Rows from block 6, named by matrix and row number. Each number is 128 + 24 x the weight over its row's rms, rounded and kept within 0 to 255. All counts start at 0. Numbers have three digits each. After the name is the row's rms in percent of the matrix's.
# convs1: 3x3 conv (model.mid.0.convs.1.weight, 64x64x3x3), inputs 32-63, a 3x3 kernel for each
convs1.14 072:130122129148152128142194121137104134130113171123189152101152155134127209100100149140106142123120143149212177139132141143142125128130117153090089161117086125103107132134153132128210095111139148137120131106095091103107129148122164123123113101116121130154129150209121099151104127116096074103094143127136117125096132101112124089138127119139106085116087098131121116137118097121120133142133113138135093120093123132155103129140159149178193131111118098118103150132134149143106136157142139165131122139151139148102142167120142134111100116120131091092160146121178171124161145126124110127162143138140207142118114121119124135133106155143143129121151166124115178137131124149124132128121115127132161117151178142184182101112160136144184147177153135146120149101100116108093155153122090157180109135163111135127154126139156168135126115131114159140115122121119144115126109127116130107
convs1.15 178:102097104129103142145121142142121078159117146086140204143153135127160103111124153125136142112137152135156167118119149120118119108134092140130093124110117166092074139139126117144111124118134116140130161152120127110112118148132124129144131125124129108127110137105127144154150145118153118091105073169147146128163140124085111094125134119139135123138105051170130122158108087132095143116128109117124131106121114118135132130160147149131221129119128113108112165107103119130110153165147140146156140129145129124148116118104142140137124139099121141114115133140106158116186141114109124133125121141122158158133130115129111095116112095130133122120179132111139172118141146134128121141099110113132144133142161124157215121098116103129113093159233120112163111152131150075071139142124122141104101125161142140154119109165110162203135117105125126123117135126129108115115131113122140112
convs1.16 111:133145123120126132118089110093136136122118104125105099139109105157149093130180096151145115145120141096102139143138141150126107144080084147165182115157149129122150107120108099147102128122097125119121129169119158138190115146150107102161145153196126139123133116130138109090130124130143163126130144120139110113115123188138139206126131144145157157146232199133130123133109101134101134121118132123136204136149243134101110124139114153098108109131151130160132134139111155121133112150140097126115147123087141143150083098182099124137178144109114189196134146138137122120117129121160141113121138145125136137101133152112115128153149099145152133117114120099104138133122148155148119149179191135129129131133116108120103140128109108137141132125126156129124149125149129175130115130111144114124169108095133131132157117117126107093119144117117120083127120097113105135148112132138095095
convs1.17 078:132147107137120157129084096131112120140138119103119105128111089192162086119166141161136125108104145103108110114131153131128114145124117134212205128134155135125143120130100094118106139155117131111097144134145158176185125131155111096143157189195138129116126116105125126099143155128157174123127131135122128130108125213114125178114137148149152139120183196116136118133126109119144107126119154109131195096140211118104125124133118150137086110132097145122119149121156131131120108147127118096085128132112108148153118100150131117155155163141108171153146125157149115086118127120141157136122124146132121114078124167127126111175155118119147112130116135128094120148151130143145135117170196126122134140117115125107118148124138129105134124127145139154153122123180131141125123134086149134097127145106117128131139114123125097091117124108126135093130104101140130142119121111130119113
convs1.18 086:143135116129126140123067093147118112139130107107097096137138111142140104142157123143136132145117127127111115150120134124109103126120101118195199143130160130111146129120118122132121121130110103121116125139117154156179126114154117090133135178206127133125130124115168130084146147145151160102143127116117121135126123196129139211136145150155157161134209186148120128105126129112098100124131148117101188130155207136148127116096094108119105112137124150143120122112127117124153119129119116120090141149104115135202131082152111127119161171144110166155153152128135131099115130094134142125112124147129119113105111123127135120174200121139119118117097118117109123146132142157123151125153183119130137113137085126109105113109141136134097126109087150105129139130171176167117140126123147107097136127109126134111149104110105101100116131116112115113127131096152145113124135148136140130
convs1.19 078:120126135150163129146215156143111115129125164128176173124171175111139196124112158128105134141154151137196164129132136148119140123116103115094087166112092135098106131136157137127203108124130148124126107078110106089100133137116125103123095094115138126151149139202117110140127133106102096116089152133135116142105116094121108117159119104128114086137110095111123125129123109114106119134134143118125087102107129110143130154123154167152177117121130148133117147137111161121109143162146122167125120123136128131073149164129159131108101096100118086088153154132183180116153152156154132130161182119139190142141120111138108126091108132156170126116162191125109161133156138128119130105108116124129147127122189154163177116142144109114179171186155123126146139117108126112108123146109101138178117125138116129139141120145162192158116108117109167130106128155117140138108123122129124114
convs1.20 095:136145123159130115111095100115129127115113138133148123147132123153159127168144117128117113126115091106073099147147129091114155142125191170167185147144136132134153100157138161125101127150128153155114147125135180158117124133117139146115106109128117111104129103122106111117131135149154182124132140117129142125114126202157118202122152172139134169140155191109111134135113110160184136130160142124124152147169149122120130143109107136124093152148175141094185100169229126150108115136100110123113149156123130147136119120134130126122137163161089163152140140123114154105133128122143144135115120125114091131141144166115104128144154134144136136106085112123119114153129108160116177119195191143141114092108120118097099116133125113114127108112147135122182129143193114193195135129114144111092126173105126104124153122120128134099100135116143156134112117126147132149121117164158127200
convs1.21 074:142119109133125144129078078122131120130100100137116085135125111138160087111153147147154108120103135119078102138115143122115088129105137138176194135134173127096140141125113103116115139141107129137093145131147151153177131110157115111145132188178142126116138111091134130113162161119160168115133132125120101122135122202127118206125126168144164160118183187135125130121150115109124139132129145152119183144149184113126131124106114128117120098120121147113144147151149113108117111132123091117109142123117097129184120097137130099126163183153115169161165135142154129095141133114134160115130142148114127122113128143133117123180175127140121122101111117137123079139135120146116120107148183135125141120126118128107094111119144137116126118105113152124138116143162151155133144163108159121104125130104146116111148121117111143108132145097133139118121097088136151112125145120152129117
convs1.22 113:161122115132128116121089107119134110135134130092114115159134110147128123130137122146120147132101153120095121131126147142100103140109091138202198120148173113114133126139095116127107116127101146121093135154170150158183111123167099094147148175218127114136121135108146134092179160132143149119128130127131140126140140165147126167119142167148175148140204216136130097121150118075109135128128157127138212097145214121134127123138126129117105111128113156142108114125101146132142118122108116115094129126108129131156111074122151140133168172129099201166160158153149116098140126104127142135113145130104127135110119141123129095153174124167139108107112135109110108149147116139131131123132189132140135129120112105117096120137123129133107111073097151138158161141138158152131127111114135140088130128098135121120138133099138107092129122148136132094125116070128120131113119104138129115
convs1.23 091:126113122147153104148174122118108109109139131150181155146167148114154192136122179133111141135126140147158155129142126141124142118099150159094090156098092137074095102135155112123201095105158161150122124119099096101100141119125130114093141098108106133152122113221114114179137121116088105100125147135140141125146116088171131107148128095109107100097095103102099133098104136123140095135126170135113135119102105151136147142129177139176184108103125164121129132116123155133113136154110102161092113120132129109101144179137130135142114117143135067115136134107177163113161151122124138126138171108142163119129105102121125121110142150121151127135129164143110145145117139131119097120133099142119122144141159159176144124127166137134165156210139132147144128139107116121115149113119130133173080132164104129117120128119171196153104124119120169165128160133121143146119130171122161120
convs1.24 111:143110109145177106097142191114117102109148154134182189107141199104127166143126109133140138138167150126175161148108142120140102103127100154112074143115077155119111140123192127100145105131131155141115093123110120125120118111129108120103131122115120121144130140203106116123145098114120089103135144152121129112142104102143136137161132115111105113118105088128104129116120114121103104132118138118130122131097101118139181129156169134181201118105107150146128126105151146147126116173126098141121138099117133140109161185199114146115125112112167106104140183121162183150156148152141135109126183132103151172123137120131122156133118129154156162132112161120116127133144109125110127135113119122141135114131141127149166115142142126148143148207132146140170123120106132119099111148139106127159138107163129090132126157117137190155107107090115128153126136124122130182127128167125145111
convs1.25 166:139114160151158090149190152128112116109158151130174165148174145135121164140108136105085131151153159131192159153109137154136121139129099128088086159111112127122124139128161138117162123135137169127147110109139104133158124146146118118133110116127130135130130127152089118112138126120106124125101135104165124144113146136129114092151119101131104112130114126170138116129127120074080108096124124097143128105116140130158126144129127121159190130111105126133091154117086150150137161179145123140100118120143120109122122182158144127095124139101098097131166178154204169121137119123132102126166186109154196154119121098136132114119112103137172150113152210097116137137141116146125126136119115118117144127141167145170193126111131115120118146113102150128118149113084116127096122153134108119170130128131147126157178126137161195165141124107117150111103127099162131106114135096112097088
convs1.26 072:140109116175134118131190146135112107137144161127196185130161159105140193117118137120139122127146143178199160124139132128136114146107113144096079147101086124086100113120160137116191126139143133139091099134091097106083138124120118132114140106125128131139116131205132121155128133103101096104113149125143146133141136102108102114139144114153114106140101087122111116150095118134125126133130124108128112112119128122143145129149171132160218130124109136136119127143115149129147151171142123151127122095146130141092160187162137125107103124123096122091138154123187169136162124149133118100166160106138181171132113093122119145116137122140130160128136179115111165153121119145122121117102112120146132127140168115171186111144134116132161137184164131152151126119115098095096126165116096119166121113197142127143130131132169203154141124153092143159120138140132121104128139154167135125
convs1.27 083:128155125136129142128096081128108126143117115124096100139128085152160103114159152137136130159117108100088092139143112106107100133117119147168209115117164132112134120134105109130128140135121133133137125129155138171208105107173114116148158178198122130131118097098140140115152173160154160155132124118140108109129126164143116176113133165145158130126172200140136132134118130126116149114133145130126191124157193128107132117119122132108077121132126117116117119116149121123129135122128093130090145125111102129171124081111163113124137194162118154181163142138136092107107118102110165164135123152122110108118122162124107104156198141158136122128123113106083108133139116162139138122141198129101115123135116136101134127136124130129119110107113143134147109139176138168146149141105158112090116172131110125123141125103118123093126130128126136093120114112128136096140133129137136104
convs1.28 089:151115134138111145140089093097102121143138127107113115147123109145159106118159123146115119120116112107066086112112120111118119116151150148161198132133172129103156142142115118130089152144128143132101142146153170181123118136123119112144148150160132140131130108095127148115172192152150166124112133121102125154153116225134132181118154173150143158134161184133115113117161104148148122109117156115130156143177176137115151148140140136120114143119117153096149118156214101141121123133109139116082169133119095130180150088123143132129161195151104169135165144115130116076104137098135151123114134139093109104134150159126111132169184128131116129117116104118106100137126117172121155102160191127129115137117085139094100121124120118094123116116131116139172110152164184147129166133107145117096133131122108110125143113113125131098111107096135146136113125105163149135138129140132112157
convs1.29 078:105100118168166109124181148160109114114125147138175206124164147121140203110101119125141142133154141176184160127136150138133138150118093122100090146115086136094123120131159126120185122107144151144119108120101114092096135143122136133103114096090108132177150138200095106161131113110083084089108156132145119151115142103102132111177129120154104096119094111137126092139114115113090128137123131108093113129091123112147141133125151151169213114097089118141123130106110150151125158162153112161124111124136134137108151186126124154118095128114143084092162163108173154129181146132134117112156154112121187141135124107118129134132119123129154141124154180131123180138137108133133120141124128132127138111135179158176190115146158126137171125173136133159174137118095100100104131127136112101173124104169145128123125129137167198164121152117137150142107129127140130133113141127138132098
convs1.30 077:149134107142118158120079091112113113139129104111097110149101101166135066125154121127145135104110133087107075132151131113099116105122110143178195130142166136121153128129112120125099115151096129122109118151129150174184125121148112097141137181181140124126124138117144115125148146119154186116144106134120110144111144179132135208110154155135166162138189205121136115137137124110127115124129123107129208099142208143101119131120107155108105114144129143110143122122170114150117118124121089120084131117118118128195102104164137132129152172132110178165175115153139115096129131127145154140122136151110112109092102157122126119180177118149152121113101150114093090132145120151146141111159199113129131135115133125099119120124135115125116126103101156127140117144175163154138136118124158131091136144111133127105141112102128100103122116093116133100121133101117136132141124132161103124
convs1.31 079:163113119136132133112077103116115112124150117106096112144113085131165092129191140124145121114116153128101118135127146116112117111115108144199199137147136110113142125132118116117113131123100120155109146160123167154170118128155109074120148162186120127127139113085136139092160174128166187104117126123086128109134134209127129180131151145132168162146197190134122112108119109107111133134115156120146198141141212150107107133123108107095129124110123156132126150123152122145125110134139102127091139129108119126163124108144130129122147179129109151139167138149137131083133138103133158148120158160120118111088125164131118125176185136129133121107110126111088098133122135153154126115142202129127131144130121109105111120114125134138104099101105153135132109114169164155107143134136156123090124120111129119121126132118116118121124119119120143107146102091145129133118112135120126134
convs1.32 095:140125118142116134118090116106128096125119110119100110151133113159158075130146136149128123128121151129088107143119134143113119141113092144193201118135173115114131111147114118109095132129097108137098134142147143129195102132161118117116152173195133099122122110093140127120159155113157167122131109150103116127138146184136124182114155151142149150152201217128120112145131138113109133119118150117137194117160218109125113140120109124122096121137147129127100114120103114115156110155118132108108138126117103116168117073141166139136156185139100165147159143157144126088124136097138125122130143138115129103110124151123107126158170122146142096123113138096119102149117123151144132115131182122113129124113113116122117142125122133119109095106108164122126120139157140145122128122084159111090120129119139135149137120105119125091123127124124132086131117108117141137144124120144127062
convs1.33 073:148131119116116175124093074145123149123139111116118098127118103129161096124170136153118147137106119121095104133140123130117097109106120138198166130128193132093151123130118118127107157133108139129097131113129156178160108131141128111150129181168132120117113130108129139106125142143157176126135139116116139146118135205125102217140148177124156157114178186130124148126128138118125123133133148127139174123166214125126126140126104151133147122129122160113129127130179151149126101120118117116111154125092107140144114097148134113134151164136099162175153138143131116106119129134163141127132134160119091099100093170112103129179164126138126102128101135114099101136130135162142142125166189109115134134115133157121128123127140154113144112132122164115149124130164140186163120139129188137089151151102135133119131129106132117081148129108106130113109132093123130139116125149167117133
convs1.34 071:129114159154132138126196133145113105098123163132169164120186165110116204134114144158131139120141137148177176130142121141139118120103102129112086137102111146103087112120163127116187105108158151150146121106111084124093108146118141111138116121103125138146143120232112098177121125105110105110099147117152122136110115096122121120144144115138085084102106097127111125142112113125137127143109117122126110121100115126143124138145182149177187130107090126140142127149131137132139157140126133155134093141143127144109162145109138125120109114121144105087168135109206147116165142150130117105134159124143186147158115126103124125124109135147142146119134160141124160151129114124139102115101100123127149121138188133180182105124161121138161158184131128162144127112093111105102125135107115130166088118179113144142130155122191203167122102133106151140108148130112111123137129143128130157
convs1.35 075:119105139167141124151190142134102113132135151127197161138169154108145219106112166098119140126131129127214154120147105140118115109101122144107095151095095119080107138122157140110190116120130152150150141123076102099103134130115135135120112102094118136157150150203135110160115147115101089101107142130139115137138121112115122100165141091132097091116085091115115127126113116118093148158119105107116143130112129102147134141113175158188188125138135147118118153143092133131104145138129139153127138142142134111111155178123140136096134124120130096095151142119167168109184132124120136107173152126131193153129122086113128122127142136128154128127153167133124158116135131136097115143146101151111145131137161126167159104127158120122178134181181131145131133139096121092110143133125097138168096145171130143132149138114159192149106120125118166167110120137118128149129130132148144125
convs1.36 074:167145122109131143108089111117116128135128102142104120113098104151163066136176125136133143144105121130119067131131138129113113130119155126193176119128166138106131120130120112131105146137118117134107137124133173176164143140144123101158125165161133120124111128112123123094164155118158177112130139114129140121090115203125127225097133167137157167126177192130111117142115106138120141136123131133134182127114199120109114131112099132107100119129131158122139096141189117128130089140114122110101141137094115131191102089149128128128158177130130172143154141143138121109100137130133154123127129159118096105103112174134135129177157118141132117120102119083092095127128126139136132141171184104120134144112118136104106123109121118110101103116116139129142118139164156198156136121117156139098144139104120134122130113125111123110123139113115127116111099102158131139133127132154115141
convs1.37 077:114116094139127119132188143134113106129125156116194152110144121138124206131116160134147130141127131185192179116136107118158125102128118140094078132099107145081101089119144142136180114125173149126141138145096100124103094130136135124105105097096118151185128122213133107176140118120111096092102131144124153141131119086121101131133140120136116123127088084110129103118117116127119114124134136135111103134107112157138107140146154151189206134132120135136136136126126153156130148163138126166130118107156143118102148193136164129121112118142103099082124153105168154132184147127137095109135138110114172144142100125139108128130120139127126118132143173116113210133131124116100126139122128112116129130162157122190157149109133116135168121173150104120155125131129135079097128138122124139152124109184131130138125134140155207139123119132097147194126150160137138119145130149152151132
convs1.38 079:112095120164146113134192148137105120104138146124197176127166167123132203125103132125113116123143128158179160150111137140127116117120127128111094147098105142107102093123162125122173114106169159149139112132112110107080119131139126128124132093090123151142113141195112107167140128122096088087107137129113115143134144092113125113154137130131101088140084096136150113130108108077097128126113107130112119107105102121120116147127165134196208152111115122129121161137123138128112145161144111160115115117143133121106153169139142147102127132111131112096150161112167168121157158146147120108141158107133188155124109119129125126116107124146136145120142181140127160130114113106118114144102141127142133114140200152188185123119127119134166147166126135154160135115114111081107126139108104120170131108182127135164108155135162201149138119109115150141120137116114151149133142142147106140
convs1.39 071:142116129160150114121175120138109108131132144124181179120155152119116186119137147153144140136148147153179143121137111141127130132119093122085105145115097137089095114131145152110197121112168144126143131117098120103094144137113122151140110104124140132158129148188116090182148130127089086116094139155145107141136129096113121114156132104131088086102092113125121124134098107134093129131124127129121129127131123121119112135143166152196209128113122124130131166130117122147135149160132144160132120133144125132110158173124135141101118117124142088114146143127188157110184124120112106126134151101149201108123115117111126134113137138122129117133169171147118171121125136138120121150110109131117151139147178145202148113135159115146163126177155133158142129095102124122092132127111095143185104130188100151129157130123188183168135130122127169124104135152127142130123132153119157110
convs1.40 071:134111125144145122142200142116125121123137154132184162140177131103126194132108164140117118154153122145191172139138125133130124117127097131109074129106105133109102114124162134124185099127150164127139121141092089121110111134120141123134097118093123122136123142217132116182125130113085085109102165138145121130110128088128119116162142108125110100128101095127112121111103118114114110129120148129133106112111144119142129157131175133171196106118121133148125130146137151143110131160121132166124127112142123127096139187142143147106108104131115125098150156130188162116144140136128124096164163136129171114126096126122121139109132134111129120121157171129117172136141107134115116142129117119132145118125152132166167141127132116144184162195147119143140143118106110094100123148125114133170114117151136132143143134150165185134140116113101159152123133119105125163128121140132120121
convs1.41 073:143138100135125117101087098114150123141111125107105089135109087163148084126172143155134123121122115115087116125130120118111089142114104134197182118137173126102129120140108107144104144135116134123093114140153161178163114132143105108122138157188114098145110125097128129102155141119143146123130145109125109125136136192114103210108131161134153147122185192115128125132117118095123119136107134148122173139147218109118130136139123151108086109105140159135115127122147122129120110126115107122126148137120113153174114102125155124124149174154119155168172120164151122080115125109136141126119116143109111111104118145110114135160179130136136127103106116117119109146146116149169121136147159131118165113123121116102116111137137126113103118117090149131148102123180145176147122127128168130098138123125149138120138135095140131108140113121131132099117115095142132131140114118144117124
convs1.42 070:124097107161128094119183153134125106123125138121191180125168182110109208119117164149131118140121138149189179122127116146136108134122101122101083132105091159090111112109109137130173116143168136122144110129110114095092137115128117109118125093084127107159137149214130114168131124114105103094093122141150137118112118095132146131115156114135099094128082106127137114116098107100119106128144133132115128122100103134141127129144160131193194132104116125132140138141130133138106136161138112160127112129163127126103153188149165143094122121116102104110116177126178165113162152126135091117166165128118197131122101105124111122126105142100147136133142200111094164152133097127133101117096134133132115126128143132166175132135135133120181133173139116148140135143107112084090127151135090134157147120152100132142142139144173210153132115136107147156107126129105114134122153143147135136
convs1.43 103:161147109126140164112089124106140124142117123116121130110097109168140104122168099134129130102133126113113096132127148154133100108119109159158166119139156112136157133128105119118097144132076133127118113145110152149158121151129128106155130166164153094111112140119127118103135113111156171103140150097134114132098114201133128225138147152142151154151208188132118134139111110126120122136144127108129188134146240124107142117137101143110118126120149133148151106132149143133145095142113108117115145131084145140157087110204124135133161136136143186148130158122148138104112153111152140110092141136089115113092134176114124128179144118143145124138116121095117110107127123121130136147170178139119121117119128128136101110113133112132127109125127153129139119117159141161129103102141152138098160124093136103122150133120120082107138126126119136103102103129141127143150142124149097127
convs1.44 132:147157113139117109100109135108100107118114115104110095150149137125135156137133166110120101133138124119114153169138106097161189107104255160131114144139112109111110156169128140142171139155123156106136156137118170133100124129131135155087105091126132154126124105147112122156136135118139142134126116129135134142114107171112138136154168119136162130136115108085109149125108120193217176120129135137162134147124116148117158141123148127166133132115132096093200146164238104145085128101085103109095147132121104141146143128094106106110136160108142111106134113121129137137129116126134139118110143130110127112145140141132123120131159152134114127131115104135146077130132137150127132138167164110139117130133131114123144098116129093114150167189181146147177125139164151179157127102091135118136109145130089120121109121148143128121121120123116137186153167146145151148119093254132182233
convs1.45 122:164133138125112148133117114106134129147142138127133110122130108162138134128153130107122144116119107104085093118114119140130146121120174154146159145152142119125155156148112140128103126117084131106114126133099154161121137152114143138118102132114133105119136130119144112111127137126179159129134166092120095101133129208144117186143177158134149155142185141102118141114088124189173159112149140126116184143165176113110124093116093125114116130137147116090190114179217129135120080131129107141114142099112145140155117103146131110105171132126109155096137149114137133108138152148138174122093114153099139085085160175113107151168137133136117122112101107126129110138134124130127153112197223127146135113115118112103127095104120114122129118150164118111180148128166180178177127128135146140111154147111138119108154115137125121096114121127130144120105134145174120156123121193151123207
convs1.46 141:134135107134141124091102130130107084124129108132115126122136119140141163130106124100164128131123104122106112126145114133149210090137245158139135149133117107110121137159161132148155117128115154134113116114103152155110142137125148130107118096095135117153113120188097110139131145109131136116125167154147132137139121137172127161133154122130149151116127106119089089169063089199255229123143125119123151146139127118150119117125120145149149103144137100103176145196222130122111115110103130138118115136114123132134105105133126108090159147106115114100120143120136135128114136133110108136133130125137130129120154148110113149136136129122120109116111089123146124162125132131137121108143184118145137128124124108121151117125126103142136160210228138145145122133148161147179163129121134125119138121119144121107137150138148101133122117132138162176147172181111114154107132245132136217
convs1.47 118:128099140177155121148191177131128132107137154126185182130167163132122169110086124116129140129157150148197147159110156149107114156140092124114088129130111135103098137108125147120146109118143153127112124128118104115107126132165112115131125108080130115148121152178110126127155144104081096127104127139137152120119138106143107110159123114142114085131083091152126098139107122077096115129128101130130128112121126123151133138129155149176195126109101146153118156142133136150119169164171109164144122119147136129115140194175132129100131116117117126106135190145182170116159123124138104111154161106126189160144114107112116114116087128138157150103141203130103164139112123120119122130113116131119144125117178121174190108138141129149118137136137124134146140122075139113109149151129095132190153117155147133147139123142169207182159137120114149131106107100153129135112121127130124107
convs1.48 071:131122123151151108140200158138108117116116169109173171121157157132129188117109126118151139148141129129203153122137116145123123129090095127109092128099112162084108138114158131133190093127141166134117118131085089107108140119123112125130109095108114129126120138201118099171113116114101095087122139143145130143134113100122107094155117109132106089096104113164141105124108114129106115139118104104127111118111101106122137128138172144158184112111153146132112145130126138141094138151147123163112120133140124149090155167129142142118122121110131106105165144121174160120154135138129118116155155127140182154135122100126139122126109153133155153131158206119139150117119099130132101135104134117112139118143167145180177142120146112115198165197140128127135153106108118110092128152108102125187105117164131135138145142149166203148149151121138153125123127155124146176115124138133123132
convs1.49 100:100139149160124115158201115109094091132127140164151174126156113111149217127126208139100126114139150161191145123140113128130135124103120149109099159092087125094091123144167116118214124119160140143129128129116099123091136136114135119119112091119114120166127141206119098190143114123087129113116137131128145131119134086109113112143129096119092111103100092128096122131116122134152111137129127102135112121114086134136131147123169145169206134122145142128118146129092117130094133149120169161115117142154105139110156155100116121104109107121153112106151147123181139126171139139132115109166123119150187120132120129142131121108119160123143103134174139128146183157127138138127102118100148137112126124124162138173172119110157122129186155162156121151133131102109110104101167130101111124160095128156123136138147141133166190131103121119118174171115146139127156119112129155128140131
convs1.50 082:166135111109122152113096112135115153116119115140135092113116116152143083121146133131114153089105093125103083127142140128115127127114174154188156114134177139108151131097133106134111152136107145118128108144149138166152140122123125134151127173154103126121126126107110118089143147153154165108142137096131128119111136218139131212150173163119170168127183183092113133122108129105152104123141131107120164140136178129128123120125103135124099141149142119116190132168207111103114107117088118114090157134112133137139117106134121110130140165131102171143162159147152132112114119136140143114095123130116129129112168185117126126149155127158124116126113119132102093141143105161146149130155201097116145137124119126094106123143112107113144139107128138116156112144171138182192126134139161128104158148097129106113140138144138107105127130111130125144121145099147132125157138167115098182
convs1.51 084:124090121164139118126185178147108112100145167128187186123152156117126186139116136093127130167132121180184160128124143132141116117135121160105087138103094128104115130109145126122168110116166159141119120114109105098103134139130136116119110128095117137156122148200105113149114113127121067076094140135164124119140139078129107096171148096143117120107091095140136086139114123126092128129133128125112124124106118144140169139138160120178209112100102131137118136117125166142130146155155112165130128109130129115112133186144137123114120110110122098068130160101162148133168127132152105122154162122120192155098118115141112125104108118138155138116111172122119166115145142137122107161113116110120138114150172141206174100098140135127133158195154139120144120125100113098116126145127126116169123111163131134126114162136108189170138126108122131165124134108158131139146148131114145123
convs1.52 071:106113140156158123134178150139121127116128130116178152113161124121128220123103149134117129148140113148183148135125129132140110109086114127099078135107107127110095115145137134115193120108137166154092121120102091117118139124122143118113123115113136141171143122217107109183111127115087084105103155125142116124120126109116146108158139108131116097115090090112121120158105112122111133126125130120116114140084136131118136091122173156194202134091133133127120135138125131137117135147145141152139136125143141122112154185116137133139117100123121113094146132121185179110174139133132110108150140139137166129115119076111133108097095116119141130132158163141102148146132123137104143131108097150139126133124163147172149117132179111135157170175142124155143154120109115102127116135129104125178136109169106122145134161122162208148132111107107159171111138122147149132126122141153153102
convs1.53 071:114136130151140103126185132136112096126123139110190147100169138132123204129108146117125142134142129160200178117132123127131142119110140144113097147122109145099105144129130126124187131118141139109134140121100095112109126129119126120130140095072111114164127144210109102171137129105102110105106131140164127120107123079128141103152109099130109104124083121135114131114110100144134119134146151120128119147108133133145128115148173158153195137095096145122131154125125135149116145165131144150132130105163144111094161195145139121128115106132135095083159155118178146128164129125128104087151146129137183137133108099137133111108118155132147149141152159121113176153137119129118128111121125138127160118125184126181168102127155098132160149201148120151155146119107111094101142149130090128168113142207113130135145147136182181167104123104108169144117139135132133148116124148128149107
convs1.54 072:128112118139142139153197138144098123125134161127176170131166146122136203116130184126107122130127131160191161117119119130136122140106134130100069142111083118102108116141142121121195108128169157120138131127085081118075140129126122145121121097090122114167133116223134095156150112093096108108091162140119141161146102101136138126149132117128100107114092108121123094112121144122126106129125116137116122125110107139146145141125170163185193132110132153127119114126116138146104147154130142146117117128123122141096135177131129121110121120123118090088136166106162176116189151123122109125163165094132197122123110121110123109125104125121148134134148162115101166136133110145102124128105144130119138140127161137178165095127128117118161145188148123134141123120095110095095148156142097149179118151160112127151144142117172172160133131142123147149124147128113124153133157134140129125
convs1.55 071:134092111158153120133181152133109096146143143121188164106159166108135207133113132143129119151150118159202173111121131126117148118119130138099100144100102145089100101145159132138173121110165152136122113118111108096096136151124138133115117103104121112164142133209117113167122142097101089118108154140120135113114127096117117096155136099134110102119088084132104128118104118131101116129147129134112109119099095160132120144139133145159193112125100125140093129152119151124088159155140145166122119136142131127101153181135141129104104140107129093081139140127169158124182160110129128128162153111128186147136099108109142121114131128127146138107144179092105175145157134126102102149099086120121148122126155132191181122135183110131168138203150137152146109117114134098090127156139099145162119107173111127148145129142156185129116129122115170147106125131124133166128144143148111108
convs1.56 072:130097123164148106152184129135097103123157164144182163127167143110132189142107131111138128160149144155203170113132115125125135110132121132114086131112094130082108125111151119131173113117145156122150135123093084088085130130137137109116122111086124109163149141215128105179109131109093105090098166149162140107123111100142117082158135115138117105140088097115120123127119125125097099134135097124135085137103108133143158147127158113143185118105141131119127158131130139146113150173127116162126126138141135113116145183124145129113101123118117094097153159123181174114162152144127117117163169126143199159126125087127125113124127131126155118135145173090098193138122124138106121136126140128127138131142178130181182115127149111129151173160154114153150133121094119099102136130127101143163103140169113132141120130129163191150127126140125148163110140121128140156119144145128138124
convs1.57 076:155120103142162101120181162118111096122123152125201176104148163115125182138130146130150158158125136161188173113134139149142114126100113143124052160084115138102099136133141125109177099104168166153105110126103107106078122125139134134113135109098123142147143144196112097143127112110121067089105160162155145118116122106100125110165150117101125116113091089129114113093125120123104113138120118119121113120085100125138139154127156131195194110137099137119139150129134148147129129165139089157130114116117145124129126200148139116122118129118123095102148142110155181128147158137141119108136176131156171181137122102135114138115111108127161133138137188144106152124143114119100139153102100126135142133153160126183200119118144122139154128190167120150149126145089124095126138155120116110196112125146137124152117132134151212133127129136097135155129123125121124140113124146143141119
convs1.58 137:154127111144167115107120137109092104098124113132115119137133130129127131128126164128152095124161129128142140168152097137156154119141254161153090163111115125080118139146158113143158116118158149119128109119091159143056113141129131147112109124111095169164130118192139141139122129107134116097125142118162142117131120148134095132148152135128138093115109106105106157127103126183198128126138148150154106151144118130129158141123159113135172128111118124151176120157204153122107105108109108099112146143105133121110123138150101129146140141128106094072124102114147143127159129146145131130119142136110153139137146149116125161139142139120116132122128132117131091155129136142131129139133117108139141115153130149127143104145139138146178142165188140135141128127155138121172145089104157108138088127155124108138136134107147148133115110112102143193161180207149140149123140223129179255
convs1.59 074:103110121151145105139201138138117127124134140161174158135183154121130205120114136140154124135136140164197168113103145129123132116110123139115088157090085145091112136125152137145187103108130148145140133113092121097115114131138156118114112119101106125148156138192128106164135120110090085092118166132142150100143108103112120106154128098137122112122090095132104122112115110126093111129110108106132078108091120109112134143145163152183198114126111114150132142120135145135127138160131128160123109107165129124105150166131122144102094110134124092084156141140174165125162142121143132098153151134138179135124127121113110109118118158120129127127138168116112185143119110132123109136096131125125131130126173129192195116126156120140163133193178122156117134106095132091091109163112103153178115118171150132138129145131186197141132137122118168153129140159116117135131132147132154108
convs1.60 136:115131140134132132118140117114099096122131091162132092134137131136140163122122144132169131124138130155153145135157114132098189122125220159116102137092121122097108151167178110116197106143157144124128113120101146117060121144093128127118109079114105128162115137214162127203138153101113140122120150137138152154127119133158138069161138135126144115120114077073083142118125107209227146120128147129133100127120109134134132135137154105141154125127146107120163141174168127089116129133091135110131131143111127147131135140119110136118129136133127103106124107126141171147144155161141120136134111105133121123121115136118110153110143147126105131106138092126147112172153143122141105119148142137140117136130120133162153120101172133101198185197204117140132147119110132155126150117115129135115102145146138121116155142119156152104094119112120144200147182169120148148124138236137188196
convs1.61 150:140115114145164102113129135119095130102121123159187161103142128119130167120097144116138113150134141109167166133136125116142167102134147134133137154113148150127136102139189116119196089093129134122132121123083143116107136126110133147123145112103108137159132133240116114170109105120115144132136191162143128162126112126144133167154110130133116099137115090113092087120079099142188167146143140133120129118138147119125125114123146121159175138117147113129154135171185160106118164138099136096095138122119150129113143156131118109133112148143121094102109115108139146097112126100145129120156153116105131133144117130117132149093117136126119135118144168105119178134141136136151131122116112112130147107132146153162140125130126111128140157194172120123106130096101103119144153125111124100123105100170123114108141122123176183141104138134151129158142165134126137150153126185134156163
convs1.62 079:145124114125125130133081085103115112138123118111116118147135097165139104150163135164138123126117150115092104149119128138106115143104102171163206120143161114117145108137096102136106139129101113126108148125137137167201120108137112104143138177211126131140123103099126124116164164130144184127135120099122132117128129189141142189124140179135159157134198206127120105123136122090143156148143123141125199126140192137113146166139123123111119119111149151123126119121137129128119113129124098118118146153123097116175120081152116117121158193126117179176176147135132134089113133114136131156122129154103110104098121136125135120161178121134118126118107116132108118136133116147153133125154190118129138106132093101112093148131142146133108089107086129124136124117164150162138132139132145127101126124094129128115127123104122139103098137109098125096125103094127132127125145147137125122